Weights of a small sound classifier: 15.3M parameters, held-out accuracy 99%.
Rows from block 2, named by matrix and row number. Each number is 128 + 32 x the weight over the matrix's rms, rounded and kept within 0 to 255. All counts start at 0.
# fc2: MLP down (model.blocks.2.mlp.fc2.weight, 512x1360), inputs 1183-1273
fc2.305 [ 93 190 177 151 164 135 128 134 109 105 136 137 159  65  96 172 117 118 101 123 168 139 191 101 132 130  59 101  89 133 156 145 134 148 121 123 107 104  92 117 149 127  98 159 189 131 148 121 198 179 114  92 152 183 140 130 111  79 145 132 150 138 135  66  93 162 119 151 127  72  73 177 179 154 141 108  88 154  80 183  91 110 116 120 106 153  99 145  93 151 188]
fc2.306 [145  88 137 188 147 174 100 149  93 115 143  84 136 100 101 114 147 140 151 109 128 118  95 137 146 121 112 121 132  70 107 136 112 155 157 142 106 129 192 179  87 136 124 206 183  87 109 147 135 112 164 113 108 110 134 127 175 153 175 139 165 134  54 170 175 162  96  73 120  88 104 124 164 130 139 112 118 151  58 104 160 118 165 137 132 150 127 213 159 103 115]
fc2.307 [114 158 185 123 118 132 155 123 167 149 117 140 121 131 124 152 141 108 141 120 133 120 167 112 116 137 137 115 103 107 140 194 138 107 107 130 103 117 160  51 103 148 118 138  90 116 147  99 104 126  92 107 132 164 101 139 122 119 161 127 182 144 144  79  66 128 163 136 138 145 115  85 107 158 156 130 118 124 138 120 136 125 137 160 139 100 141 113  77 135 151]
fc2.308 [128  86 127 109 121 116 124 140  78 135 126 129 105 139 126  96 185 160 129 155 148 118  67 169 176  72 147 157 167 146 124 151 116 169 136 118  96 144 124 128 130 156 193 134 175 112 142 146 146 138 109  55 158  98 134  62  72 172  36 120  80  88 152 124 167 118 108  89 158 146 110 120 139 182  97 201 137  79 131 129 127 135 163 112 181 144  99  92  90 130 116]
fc2.309 [162 101 134  81 162 180 127 251 172 116 135 169 110 113 137 146  70 116 128 151 133 133  98 136 110 149 149 125  82 144 192 142 185 113 116  75 119 116 104 120 155 121  49 138 132 112 139 127 146 133 110 156 153  61 162  55 104 173 185 125 144 121 101 155  99 102 109  52 157 152 135  90 160 156 191 110 118 134 124 241 125 168 141 130 180 167 176 148  67 104 108]
fc2.310 [169  79 139 125  98  78 144 173 131 166 105  74 112 140 127  75  71 139 153  99  88 153  73 102  94 129 102 138 149  82 134 144 151 119 102 144 138  99  87 124  86  93 155 115  67 147 121 169 192 151  79 109 151  61  85 155 121 130 129  89 134 144 129  74 153 135  96  33 121 155 167 158 128 168 142 171 118 124 126 121 198 123 131 143 179 115 124 137 119 143 106]
fc2.311 [133 166 122  94 131 188 134 164 116 146 167 186 139 127 167 114 163 167  89  83 107 133 236 139 111 154  89 105 109 147 133  69 131 112 127 116 151 112 129  96 163 138 101 196 131 131 153 132 156 147 102 221 127  88 160 109 139 130 213 128 203 127 158 137 130 159 132 186 140 123 154 142 153 179 113 177  95 162  77  76 156 185  92 137  92  99 182 126 107 177 180]
fc2.312 [118  32  91  41 151 146 113 149 185 128 140 101 116 109 108  55 143 143  89 142 148 122 123 121 133 112 169 158 137 124 155 122 115 118 114 107 171 146 124 143 150  94 166 132 100 137  84 155 145 156 118 159 141  83 122  96 144 110 155 137 139 126 134 119 175 126 130 134 101 121 101 142 108 137 112 165 134 150 108  92 179 125 161 164 168 122 114 143 148 145 115]
fc2.313 [ 81 180 206 115 124  72  86 106 219 114 134 129 125 111 105 134 161 115 201 130 131  75 223 190 126  93  99  65  88 191 147 167 134 110 146 160 117  64 186 102 199 122  33 132 102 116 149  97 124  58 133 109 115 102 123 124 122 147 121 134  74 181 223 127  85 146 139 156 139 184  87 129 103 119 118 240 123 210 183  67 140 142  29  59 108 141 126  49 102 158 113]
fc2.314 [128  46 156  96 107  87 153  81 157  89 119  85 128 157 138  72 120 151 153 111  94 151 176 119 143 138  97 136 153 146 131 136 143 143 119 169 124 110 127 115 169  74 124 121 138 111 116 161 122 142 159 159 111  66 112 153  81 119  79 106 138 142 143 105 163 138 115 103 115 108 148 101 120  67 134 160 120 175  78 139 157 105  92 170  63 167 104  67 158 113 158]
fc2.315 [161  83 129 171 100  97  95 148 110 122 103 107 150  71 131  71 125 140 114  95 147 172 172 115 119 104 159 101 148 120 101 143 179 129 119 139  92  98 130  90 181 173 108  99 177  99  97  97 138  93  82  95 114  87 150 131  95 130 172 175 125 101 119 122  45 172  98 160 136 121  98 112 144 120 140 121 106 144 168 183 112 106 141 102 153 154 137 130 116  99 169]
fc2.316 [216  73  94  98 160 104 127 121 114 120 153 207 115 114 123 120  68 168 136 126  91 122  80 125  49 145 173 118 127 112 171 141 145 147 114 147 127 145  87 135 138 103 101 131 177 156 161 108 183  95 171 143 195  94  80  51 149 108 147 132  91 117  87 136 161 197  95 110  93 121 113 154 165 223 143 146 144  73  57 145 148 156 124  73 178 155 159 171 113 119 180]
fc2.317 [108  99 126 154 138  92 172 158  70 117 115 156 132 149 139 158 148 123  91 111 114  97  95 121 133 105 172 147 143 122 116 108 114 130 152 143 130 145 121 130 137 127 152 129  99 137 124 117 138 143  99 154 137 124 131 143 116 150 131 129 130 125  73 167 146  67 102 122 142  97  99 155 149 100  90  85 105  86 135 154 126 116 124 147 162 153 122 153 130 124  94]
fc2.318 [173 121 136 121 118 171 127 156  73 114 139  94 138 107 168 255 176 155 155 101 117 181 121  70 126 125 211 164 170 141  96  86 132 128 141 112  89 170  85 119  98  84 133  94 156 105  87 114 123 132 152  26 129 158 106  81 154  75  84 147 110 103 139  64 117 127 100 100 176 118  73 163 144 126 244 132  96 123 184 141 150 133 165 176  38 137 123 137 106  86 129]
fc2.319 [180 145  87 128 123  81 141 150  99 132 168 113 159  55 118 115 204 135 170 105 174 153 132 108 153 168 193 100 148  77 143 148 110 121 160  93 137 101 128 137 141 135  78 136 136 122 125 143 135  81 103 164 126 109  93 118  98 112 141 130 172 106 119 130 192  50  88 185 150 119 110  99 197 128 107 184  95  98 117  51 115 135  97 124 115 122 198 119 144 160 144]
fc2.320 [117 161 118 184 142 155 153 108 176  92  98 183 110  65  75 138 122 140 125 116 151 113 142 133 106 137 197 144  70  95 130 255  66 147 142 134 138 135 171 150 138 124 171 200 115 121 123 145 143 118 147 167 152 128 103 123  77 137 157 118  58 145 182  90 169 135 111 164  97  91 108 133 114 126 148 124  80 177  84 106 148  91 115 103 169 168 169 138 149 128 103]
fc2.321 [158 222 202 160 144  85 122  82 178 101 145 102 116 138  97 187 134 132 191 132 179 144 146 181 189 161 127 108 123 150  78 119 155  98 127 102 113 131 107 116 149 126  97 125 117 123 126 141 133 127  44 123 132 179 146 126 137 159 112 139 161 153 163 114  95  90  96 144 119 152 109 115 174 105 116 143 114 209 150  65  85 157 108 132 123 111 161 108  65 136  91]
fc2.322 [158 135 152 112 140 158 158 117  86  97 141 191 115 125 117 151 184 117 110 145 150 121 114 133 153 139 143 110 143 135  98 142 151 133 116 143 120 138 131 120 146 107 130 136 103 142 129 126 135  95 153 139 134 139 153 131 103 104  76 118 115 131  86 139 157 116 172 138 143 101 141 117 141 102 146  96 155  85 154 113  96  92 131 132  91 162 130 105 116  96 137]
fc2.323 [168  84 185 178 115 111 130  80  60 172 167 249 116 116 149  78 181 150 136 107 158 112 151 169 112 109  65 103  54 187 104 125 133 110 148  84 101 120 169 123 121 178 126 151  93 128 130 100 103 112 221  76  68 122 150 136 148 137 160 135 154 127 126 143 151 149 163 184 107 101 123  98 143  93  84  43 145  97 107 138  52 107 184 114 162 142 131 169 162 141 111]
fc2.324 [ 91 107 165 123 151 135 105 188 156 155 116 100 120 105 171 180 111 134 141 123 136 132  75 185 143 195 116 158 124  79  97 102 138 133 178 142  90 161 108 198  80 128 161 144 125 176 133 108 163 140 132 112 118 137 120 128 121 111 147 113  96 121 122 209  92  95  91  95 164 113 115  99 215 155 149  81 118 106 178 128 126 155  54 133 129 152  90 145 182 106 130]
fc2.325 [ 92  49  65 138  82 133 156 131 132 134 129 180 123 157 112 123 140 145 156 116 124  64  82 150 141 129 216 152 146 176 160 106 112 134 117 102 142  74  91 101 127 178 152 171 109 136  97 104 140  98  62 167  92  99 133  66 128 151 132  72 120 137 102 137 165  98  80 169 153 190 175  46  87 121 103 169 127 119 161  98 149 151 154 128 134 107 157 182 138 130 110]
fc2.326 [104 134  58 216 188 186 112 170 171 103 161  67 156 114 115 199 108 151 113 116 112 158 160 108 161 166 188 106 182 158 131 151 101  92 176 147 144 187 154 112  94 167 142  98 206 165 157 154 150 121 202 121 134 187 133 184 151  97 114 148 121 120 104  86 104 108 143 118  93 110  61 146 158 179 168  20 187 126 148 120 158 138 164 129 167 126 148 188 116 116 145]
fc2.327 [126 159 150 148 125 113  93 102  86  94 144 146 132 151 167 112 164 130 138  97  82 131 178  82 151 140 105 103 146 202 115 104  61 140 124 126 122 135 112 116 168 120 127 102  74 126 119 140 143  81  96 170 140 136 151 137 116 137 101 120 193 176 155  87  45 125 145 117 151 190 186  98  95 123 118 115 146 143  97 119 108 107 144 162  74  99 126  92  89 141 140]
fc2.328 [ 98 233 184 118 105  58 132   6 132 120 155 102 116 144 129 190 170 115 255 112  62 123 153 168 141  74 101 102 101 190 132 144  84 134 144 100 170 131 213 120 153 123 153 179 128  51 168 136 136 149 111 255 135 201 122 146 149  57 239 152 188 138 131  85  91 123 163 160 177 197 229  94  96  93  62 219 152 110  67  61  63 222  98 101  84 109 196 131 127 149 161]
fc2.329 [209  60 147 143 144 184 122 174 131  99 122 133  94  94 161 149 163 143  58 110 110 128  87 121 129 135 139 128 186 153 165 192 131 121 119 119 130 113 155 128  90 118 148 132 145 152 129 114  82 148 122 108 110  77 144  61  45 195  77 101 143 104 117 117  93 107  88 160 150 100 119 117 141 162  28 162 144  39  79 171 179 144 170 171 181  82 180 111 171 103 136]
fc2.330 [142 122 131  92 110  90 165 136 109  87 163 136 146 142  88 139 104 162 140  60 121  95 104 152 108 169 105  59 135 181  94  85  83 146  96  99 137 158 132 121 161 135 141 105  65 114 145  92 124 136  16 200 142 139 125 129 178  48 200 105 188 123 156 100 151 124 114 214 168 216 198 145 121 188  58 211 139  71 135  94  94 162 131 136 120  86 200 105 133 139 159]
fc2.331 [113 109 126 142 129 100 160 170  77 135  77 190 106  91 114  88 156 113 167 140 164 148  93 120 122 111 123 141  84 107 145 133 158 126 126 164 140 147 178 149 122 122 121 157 166 115  88 128 148 121 114 166 131 182  69 122 132 114 179 101 139 132 115 144 105 125 132 149  95  89 144 159 116  87 153 110 124 109 152 105 147 192 193  61 169 156 159 147 117 130 138]
fc2.332 [120 157 160 145 144 129  87  85 101  90 116  96 141 187 116 157 139 174 128 177 153 166 152 130 179 142  83 135 110 114 178 176 111 138 132 113 135  88 157 142 143 127 119 204 148 125 198 143 182 119 104 185 122 194 145 130 182  58 134 136 169 102 121  20 128 103 133 221  75 125 139 200 113 156 185 126 149 137  56 103 108 125 145 121 169 161 140 154 120 125  95]
fc2.333 [169  96 134  68 118 110 109 140 162 127 122 128 120 171 135  81 122 144 123 124  99 129  98 130 110 104 123 151 151  43 129 102 162 130 126 158 148 145 150 141 148 107 192 142 162 121 114 179 197 125 127 215 151 186 154 148  92 179 128 103 135 115 116 219 182 149 110 141 113 113  95 131 137  72 117 185 136  98 115 120 119 170  83 138 193 117  92 103 131 107 149]
fc2.334 [122 165 121 150 173 101  94 142 102  91 148 138  85 125 131 105 163 114  96  93 155 122 119 152 119 163 125  82 130 162 125 102 152 138 105 131 126 135 117 121  90 117 140 137 132 145  99 121 108 102 105 112 144  78 143 152  98 125 113 120 174 149 143 111  66  57 134 138  83 134 112 104 142 114 134 110  95 139 157 113 153  99 147 123 156 136 141  93 136 141 125]
fc2.335 [104 122 125  94 139 100 128 141 113  54 149 146 159 157 154  95 134 101 149 129 155 137 142 133 181  99 110  95 151 111 120 105 107 130 141 126 115 123 132 108 146 107 143  91  78 124 141 120 111 130 146 115 149 118 181 135 129 134 129 121 139 114 153  59 100 109 112 137 117 185 138 169 163 145 109 125 114  61 193 145 129  98  76  80 105 125  81  85  98 138 193]
fc2.336 [178 163 158 135 227 171  79  93 190 132 175 161 181 172 121  93 101 132  80 118 179 151 121 130  60  89 145 175 113 128  77 118 134 132 128 114 197 180  77 152 166 111 120 145 190 130 118 166 133 116 106 110 110  62 159 122  92 155  68 107 124 125 144 189 132  97 127  45 117 115 110  73 137 153  60 142 120  68  98 120 161 152  56  98 194 173 150  79 165 143 141]
fc2.337 [138 185 126 162 120 120 132  86 134 121 137 169 150 129 134 132 187 138 123 127 117 115 187 118 127 130 139  65 105 164 153 186 110  84  96 107 143 148 114 114 157 100  70 100  73 116 104 108 140 152 116 187 122 178 141 137 143 132 148 133 221 171 122  74  79 121 200 198 121 156 145 134  86 157 127 113  84 171  99 102 111  78 161  95 143 127 122 102 110 156 166]
fc2.338 [107 127  89  22 139 115 110 166 162 150 124  21 150 160 126 151   0 119 168 150 103 117 199 102  49 112 189 128 123 151 176  54 147 104 107 104 131 111 133 152 144  83 143 156 164 142 131 112 144 125  11 138 150 112  71 137 160 123 165 128 100 135 187 127 130 108 119 111 120 131  63 144 156 175 138 156 155 171 144 209 156 206 103  87 116 114 107 105 150 137 121]
fc2.339 [123 155  84 115 181 197 130 100 154 168 119 136 115 136 110 142 105  89  77 151  97 154 145 133 103 115 135 171 101  60 124  76 149 120  98 158 121  85 142 182  77 116 131 188 139 151  96 132 109  97 137 206 112 107 116 180 147 145 166 106 133 115  57 167  95 144 115  77  82 120 219 137 109  97 164 115 159 152 142 115 126 168 102 131 109 149  81 143 139 126 126]
fc2.340 [ 59 181 130 155 127 100 131 210 157 196 101 105 135 104 126 118 161 138 191 130  96 137 133 170 140 159 105  81 123 105 143 177 144 132 109 127 104 132 130 105 117 213 164 186 165 108 172 168  85 123 156 195 156 142  90 215  90 178 234 128 206 129  54 106  44 151  94 119 162 151 246 139 155  90 186  60 121 151  94  86  81 116 139 174 136 141 193 162 113 126 172]