A small sound classifier, trained from scratch: moe top_k, held-out accuracy 99%.
Rows from block 4, named by matrix and row number. Each number is 500 + 25 x the weight over its row's rms, rounded and kept within 0 to 999. All counts start at 0. Numbers have three digits each. After the name is the row's rms in percent of the matrix's.
# fc2: MLP down (model.blocks.4.mlp.fc2.weight, 512x1360), inputs 216-287
fc2.245 093:503457522493506503500509493518497454478547552534445478510535534473499514487458492506537530518468510465466519469481547511521506491486472530474505491493518531476488536496493539497447494504498457537502541464497449477515
fc2.246 106:483516501497493489519504439513493499500506502503516496535498501504514487481494507521483507510509453481486502494506522518472488495500481515525510514481490513509566482525488575481496508485501488478506458482591484520511
fc2.247 088:490500503489509472490507473476502483477469496547508510521528510478496484479506495497522532496507507455514485467465512563448515511523500472501466548507522505528477488527484501512518491525519517525499515506591533464498
fc2.248 129:495520527517510524534474506490499483524533497519457510492486476526535499517537506523490517478504499552516519488501494473524529506494510556463532488485479502471507501511498497493514527536516501505491505514489460503520
fc2.249 086:528505483490503514499488428425521517534542524480455500489500464498493507493492518490474488477520482483508528488529486477499472538489498498489499539541493555525548509494529466480512476463557530507495512461483500579491
fc2.250 090:458567502494476518480529514492501509483542503527571516525498506474502476543515503493500457536533490538434485501515540483495482494507478507518535494481500427519519455503502515499495499499461491461509440488492496568480
fc2.251 072:503473537497513515453474514509485465492474546508514501508511569512538483569456497458484491485501537517466521527534488502467464505472494490492507479518476526476453464495487520489496500467515492511503524454478466617481
fc2.252 073:507491497461501499493518508492528482499520510490490522518512505514520483562477483457524526481505526519478514513529517436506486518515487485484495481462491493500527481464531486483483507491463510508495485495509474548485
fc2.253 089:517493523477503512458506508505476531475496491532523481485510482503470540505502470479527490542514512453526493495471507496506547506474511493464490492482514454471470481500530482474517523492526473505490497519513511490498
fc2.254 081:515482498519483485484485501497485521524501482533505515486482462510508492425507500483491477497504491509501480504511519497485496514483518516478495509467484531513492566502498461531540457537503503480506488519546471391499
fc2.255 104:513476502488467505533497507485492495501508495518436501514499503492506515467520454492482537502465479495452497497508515496573535503491483516478482523533502576532468495497504528498512500508462508495492523494551465466546
fc2.256 067:483488521477493529494476486481507484516487506513504484498463576517450482545510490472495490519512463458522516521492495467529504531525534521475482507496483480513486500512495464489484523507521494472510544476485547478473
fc2.257 079:500506504485522500500509531482469513524481489523545482495508475500505502458518496504514493529452509488525498497517497522477525507509511500493479470487514585497452497497498520536515502507496455488508570533553490415497
fc2.258 092:525533524475535506510494462535511513537523476509462489490471479489504486487520506504536518459493471540469517504494495475527502493533508474510475485549492531513493492471454571486515507526476525504538467496502537501500
fc2.259 202:491509495482507494444506489520484520506475497472493505507487502492503488510484490429516478502472531508487468480503485501516504503498518493519470505460495506500495489478517488528481464474514495509506489502501532493464
fc2.260 083:454520515458487533502508469482474499528476491456479488530460484480478478494502498480481482498519495534482501509549558480523466485503437528503502471515507528511528509511495521514501484515488507448509483474559455562522
fc2.261 111:498505514483490479525498501494500499490489540465488501509488538501498483579486506497493498492512523502475505515516506481484485507518472512516539483487503444498525514496500530490507489473497514506515481500502485607506
fc2.262 089:482454494531495489485507427466492509534511489527520507507476546486480496562463499509516461490516532468510503524516503533500519532486520502551496455540508543503548474536507499503497447482580493538500447520525493542489
fc2.263 092:513500449539514481511524521476462504463491492500466507504494530506490472575526507489479513473524485501507527491506510478525482531519436511522500493501501516530550465483477471472487517392490512523483462513486527487483
fc2.264 091:471535517491461529490528528500533496482551544459498507495484504516526489492491504516518503500468504519592547525495475528466505481528523468501509477482492535463512461508493477539490507532491504484488555510427468537491
fc2.265 079:480491498504475503495484508504514511557528487519453479491520497516488511446514499515470524477466531517544509478492506521509497526502549504476468525504475536532448513555523461516517535566475496554450479511540457446505
fc2.266 076:509479514548514518517491487535501483561491480517487506515501508489493482486487496509474485515507468485554483477466517504479503484517534521527501480497511544501456524517504483501494508550493468506519522481537471416499
fc2.267 081:481487462487500507502506500523527521486502485441472516504511472502527498455474529499495525506528491491554478496506493531502520448486547509456483479516521563454539498494528451470494508497527465534508499473466475477478
fc2.268 084:492474485495517478466501519487490491513500552505539507508520512491518506463497487460510495497544520478521536511516498471510523460503563478476458515532512456506453579510511505536490521536567499533489536512563454549490
fc2.269 073:546491485523529506496510452465554511472529515465488506496496495481531465508485507453501492440470471513491523482528496464535497482508483500538553472476501445464495491527494529529482499465555495526489506520490494596470
fc2.270 110:523506509532510487477516509515478528472549508493523498501510518496523475549480500475469510500514497530507521490517489508457497521506520488499502512485478447516559516482477505499488496487530500503481510476465466588494
fc2.271 144:471491495478466537472506479523482481533478484490452514542496481464461461491524509477531514524494499464506418470515492484451501495483533491483463497490543521486498494499527535478493463537473475537543520482499540481434
fc2.272 089:506487510513504502500529505537519490487486512465513526521507500473502507543490507478500507519499524502487507494507503502486463506512501493496533470495534441477549452468495502504504484464495488524510462471426514547502
fc2.273 113:486527498508507518507535487531488494507467482461506504523505516510551496516508522506506468522493474505494538502452503474552485494477497498524532485527483490499492459487466577499502568521474537466505464491488465506537
fc2.274 119:505531473488486525515489513515526519518451523480517521500501476479512504481532510530482493493492523477482477504500466482461525497523479522508474526484492489474541509503520500513546499542463511500514526474490452489454
fc2.275 143:496524495483526486471522511450505513519497468550507514513479486482525472504535501462533502506506534508483456489508466489477482512528530517522468501504488481505444502478484503488486442498514499492514492532535555518461
fc2.276 119:481489471480470496515492558508510470524529449556484491490487464528520547509492507538466499502515452550535489530478458495516523504515528469516484501516516512508432522505504552515501541522468514468499486516573472468519
fc2.277 096:494480483501528512518487461547498474483538476456534491481511515511510528473499481505495516484529468523477484519502527506533501489489467510523547513509495511492524485550524519522471464539483478494498482474507508480497
fc2.278 093:533462492516474496503501468515535472539482526468487466468484502499479476473459503509486502525515503477519504474482529524485497516484509520473490483494522541515503490496530453484493502510498464517508545482512459481474
fc2.279 085:504524504501492509492503503538474508511474504485488485516510531469540476560488504500502483482535509505481525502506540471511497484492498485483552482495520459501503474505503520493477497474497513480481481478460481611494
fc2.280 087:465483510477494505492480449477482502540501462492501496520513457480498479462490509521482507528513489530422526531491490569483500504485458494517439477517501538518532480527516542523474494482467491471485541500547502480505
fc2.281 090:489492527517496513491526447533474478508477484525484506517522469499534526475534501500506498496468498503508481509483474505475516486520501513478475524519495487472512461542517414529512526509498492488488504552507489451498
fc2.282 080:498498497507509452482482500510491504511499557457519485493476538501491471497510497511490498529512481494492522516503494520512504509484524518502550509516502490494536386527509567491469483465481464573533494497482511504504
fc2.283 070:529494516494468506481501521434493515472527508536512499525478486492529475477486503495478498533506507526456487498484501478506518488478539523470500524511496514522474484493502510504484539534475487504502512460509538457504
fc2.284 074:503451492504468557529486478519488528506484483514487518498528447540509514459523528509523498461463491465494508440507489515490471474522510503548482465524512501499507458516511464491530527462480477550488489464536527529500
fc2.285 112:524504460512500473473495521509520509504448471487519507494509484520521519530477484514489512499472508462491491488525509559481491505506514514488498474521502472525490450499468488525496489537501510528496446503458534479515
fc2.286 218:489500503492508518444497469493502519549489509492509537523510481472483492493520483455515499487499517490494442506499487503521481506464501526509484502503494494542442496476499485508484432488511490519509496492528547505467
fc2.287 089:504518500523469472517479482453501492488541423551511511536494473504541478476462475501460506485525476537525566515490483517507526473506553476484513488494503515482476543495497563542498482501510495500498536455552467579503
fc2.288 072:509445512481521490519486529522526543498492493471527523525493509477484526504546488525486510486515496513484522507535514478536468486474525487511503496523502490474530470477518492493486501496444482446485511504532502415523
fc2.289 123:483521500481504481461524504495524491523482504478487524511514503486480473504544524470515522514457543511461463480545499463481490487520478498481484518467502512525456502477505429458505493463493478479500470500497519476474
fc2.290 103:521488511499466492531499485511473468540521491498505478498567481499521503512504493521537526477515434508453540506502507467545534520481524494495529508485467519473474541558500524540519518526511520483508523473458443571505
fc2.291 084:511510507502489517503507481508516478472500466520554482520476448496506505474509498486510523535508522496499490488497503459490532480499519510469488512507463504519431485520468513467507479461539530483501520500499502474520
fc2.292 097:479475489493518512497507472488500476519563515530468509512521457515500479490509512511488476442522510513483475554462497539540514466495470507489500528470510505477523515504504482547501476547465481496493525561532525509525
fc2.293 119:487496498473513507531497509524474500487473521425496494500505490522446465557475513490483478529508500492516482485509535471521454485481509524504546478467539564521548466522503508523511516480506525499506506449469483527506
fc2.294 116:477480467491495519477516511520472485516476509454486497519478473500494477512546492478539524464517511484489426509483453503454499480503513506497468498466506499544470497476528533502485472529481516557495517496502478534498
fc2.295 086:527496512521500496513517470519517489475478538490501508503489522508517478462508488488505503528492448564546489516486529494536502499517462511500527508475518530481528422487465490488504499429485503489513501514456557461536
fc2.296 105:506491522517505498497502504493491525429489510507499496465512456506491472486513507488498472541461497508499548499473508505453484513519519518538576486469473470468529480484462503507506475537557519464511479505486559474474
fc2.297 087:500560479495524487498516457467503501541491499579529497544471486508550513549498516522503497499505497491543532530504490482510502546512531479494495483482504539490502471529518489476500472476518488491492520518538462533518
fc2.298 107:511505514494474493471498526474510497495509500561513525493498484494518514533492487461518471491473485491549503520483466513478518493504536492499502501463521494490473540471496460519497482509531498503497577520519486515486
fc2.299 088:532531440490486502529472478511499512482488471473531496519509507513507525538453487487482499521490511487499510477490522454462505483502530499505438506478525564495458550487496548481508450442530484527492495505460537566479
fc2.300 094:451505517473461501494516539550482487443538465484418495515486479480477459504496492471490490517500535493464442515519456480466473493549555525503459476443554504512483509478496523508516497554456473490509568487509523491506
fc2.301 081:496490486506500471513489514488479512498500483509518527500544456484516499425494505470490496475517463494513530530495468501528540487526526488500468523497504520488473544508522485470505524548486511484507502497524535448529
fc2.302 083:489551531519498462485531423476500513489463467477506485523493468509488470562466492484491511505496523498539514485526509416494473484498487480498524471515487520515455489470476421480510521486576473473518555516547481537507
fc2.303 112:490501509494497472539482469481510481515499497500512486478513530503482505477483500528460496502544467529508509493508538518513512511470510531517540520480494501487507474483488521504498484494472523481483476484465517480517
fc2.304 097:519475479508536502514524515511502498456496530487523509503515502506486508547471513510512479511505509493465517501496517478471486500524474498494540495496488422487533440490533523497510513437490510485509502494438477578485
fc2.305 107:509489517520500498496519523498526496504509496503506504471508492498516485484516499523495467498477530528484516505481478529470498541509540492508458473497460450504440424489484483484491501532492508507493472538463481482504
fc2.306 139:478473494495475496494504487541467495487510478496507513490465440507461466534516524513507528511525532460452468490453485537485498480481515503513504474491529534483524459508508530511494473527531491514513506468506472476462
fc2.307 081:534541490512485489481489580515525502485531488513525510481524489510541531514522521493517538427462496506489547468494517468556510507488508515499561529490461472480502520470460492520507505441528511496480503462462503485498
fc2.308 089:466493497489474526538469517491512502506513493457466523500490509490500524473499500541500494535532470542488493499534496510518494540518494504538508478500478543493534508527488473471479516498504465530493516483475542510492
fc2.309 075:503518504489475496501508479487524462494470484506497507485522451483536509520486487463517517514531475499452499504484510464498515497521484488487464501489494600490482452550474498479532465497522522503501503501526578549514
fc2.310 103:488519531519529475514495490460474486535496533454473509527532467481509501461505490469502484451460482526517511515517479467480487510506528496469546527512508504530398564442491442536527497483587517534496497507457495533490
fc2.311 098:505486513498548483502510509528493497516516511461526499508529497472510503455467477479531495491510518509454463466489512443485485454494507496496491495511523479528451499514489588471519490507539490513480501474503498530523
fc2.312 070:469527509521523490476526556548492504474461472516500512462504509510501510477492487538517502509510544494493464517498469545450502436512490492488471512475518479502506493464498491472501488480513474509478517510516546492497
fc2.313 347:506488503518492490559499497496508494493535498526500476492503504543507496502496526546499504511511486503506551507492505502506506503527505478496512502482508512460512515507515522500512557514470498485498523518499450493540
fc2.314 077:490501507504492511495518519483484541489493541516542516492479494511505482458496522502493507477505495537555479508491442514502502496504579496516441464519496471550499485500512468457505489544534464476505471497529515496538
fc2.315 086:514502495502495497483473482513464495533509507524476493523525504471499492420464500523476514512477508499547500537492487517483537517514500507514467534482501527500467545478501517497510518536468517531511467544541515460500
fc2.316 122:522493484495505508496496538497525499465536508478488509483490520491491482522485521518477507510519514511468508496559513498525505548480495500519490498511511530464600441523480537515510471460531488499501490475475511470489
fc2.317 078:520539478516482476515512433459480479500480472565509497501488462506495507498506483499558495506471520414523505473507549511526523533474518519526538495437445561490520536526501474504509509490513506516490477565566511445466
fc2.318 165:511460510490495484464505491490522499476423523491533510527502507489476497480499501442522463533456515504516485462533484462511462508523510485504495493500499450515504477490503499499495452492495510508521464483460535478496
fc2.319 107:504507529500504471470507578479550496514497494508523508481473498503422521533483497524484519499469498457478528474468478500490503515519493494506496519496472512511459529502492490508513449531468461506474494500501533429481
fc2.320 070:490514503458547509461472498519502511456520492490523463495490526510489472587492506493483501503578478480508475505472511506510467515486434530498536497501483524508548501475504530504506504477499514491499487540472503497506
fc2.321 103:493524490459501509534486483517440487509511476507490526514476477494540516500521496526499504463488473542487479504507485472517499490498530509507463489503493482480509526474489490535512527521542510490475532531500498508507
fc2.322 070:457528521555462506497525476495502497484473510558470505487505491482516484535487478467502488499511535483506553467500497476498510520477473521507458459501489546501498469494519477490509462513537490511536454527505514548510
fc2.323 130:501523493451468485525516485493468496483574464524486518499528475517532492467498510495529537475512494540464471525501521466549523486507508482488533509475480451500478519491499502510512524494483532455500528503533473515493
fc2.324 087:480522514528510485462508490497506510530478481521462497522479549498483509476528490504476480520513570503517432489516506505482511527509482529530443488495481546526554471526498445496473464450490480555498467529517573474456
fc2.325 159:522517474489496525548495491521510459503488500496503483494497478522496485503543520561488505492529448487475515519472517483559491483492470506507519500522513461488530502529475564474510509517469515476473496502529457451551
fc2.326 108:517491532507516515436512507501507516492459533504496520502467474492486503500453512484496462527462527448513490502493497504471500521480528517497465506491503471513467507491490466503508476509477484522502520470491498477484
fc2.327 094:476464514498557490496496455512466484513518509476491507493484460488491484485513500504506538506565492543542494498459483506513497467499517490499499483470510525497449532485476471496499503516526472490488543502545452502517
fc2.328 146:537480551521480501554484551526475516491534504464496477485482514515490502519515516487509461553493487508498523478483521509529500506498487488497507511478463532520524479474498545491503554460504493478496512461481469478529
fc2.329 097:505471494534567500513478545547529485478538460532545498498516489506510557556492504511512521491508489530519560482491494528469480480507526489468455495506496474512510468463522429495482493524470492511486542498449460485484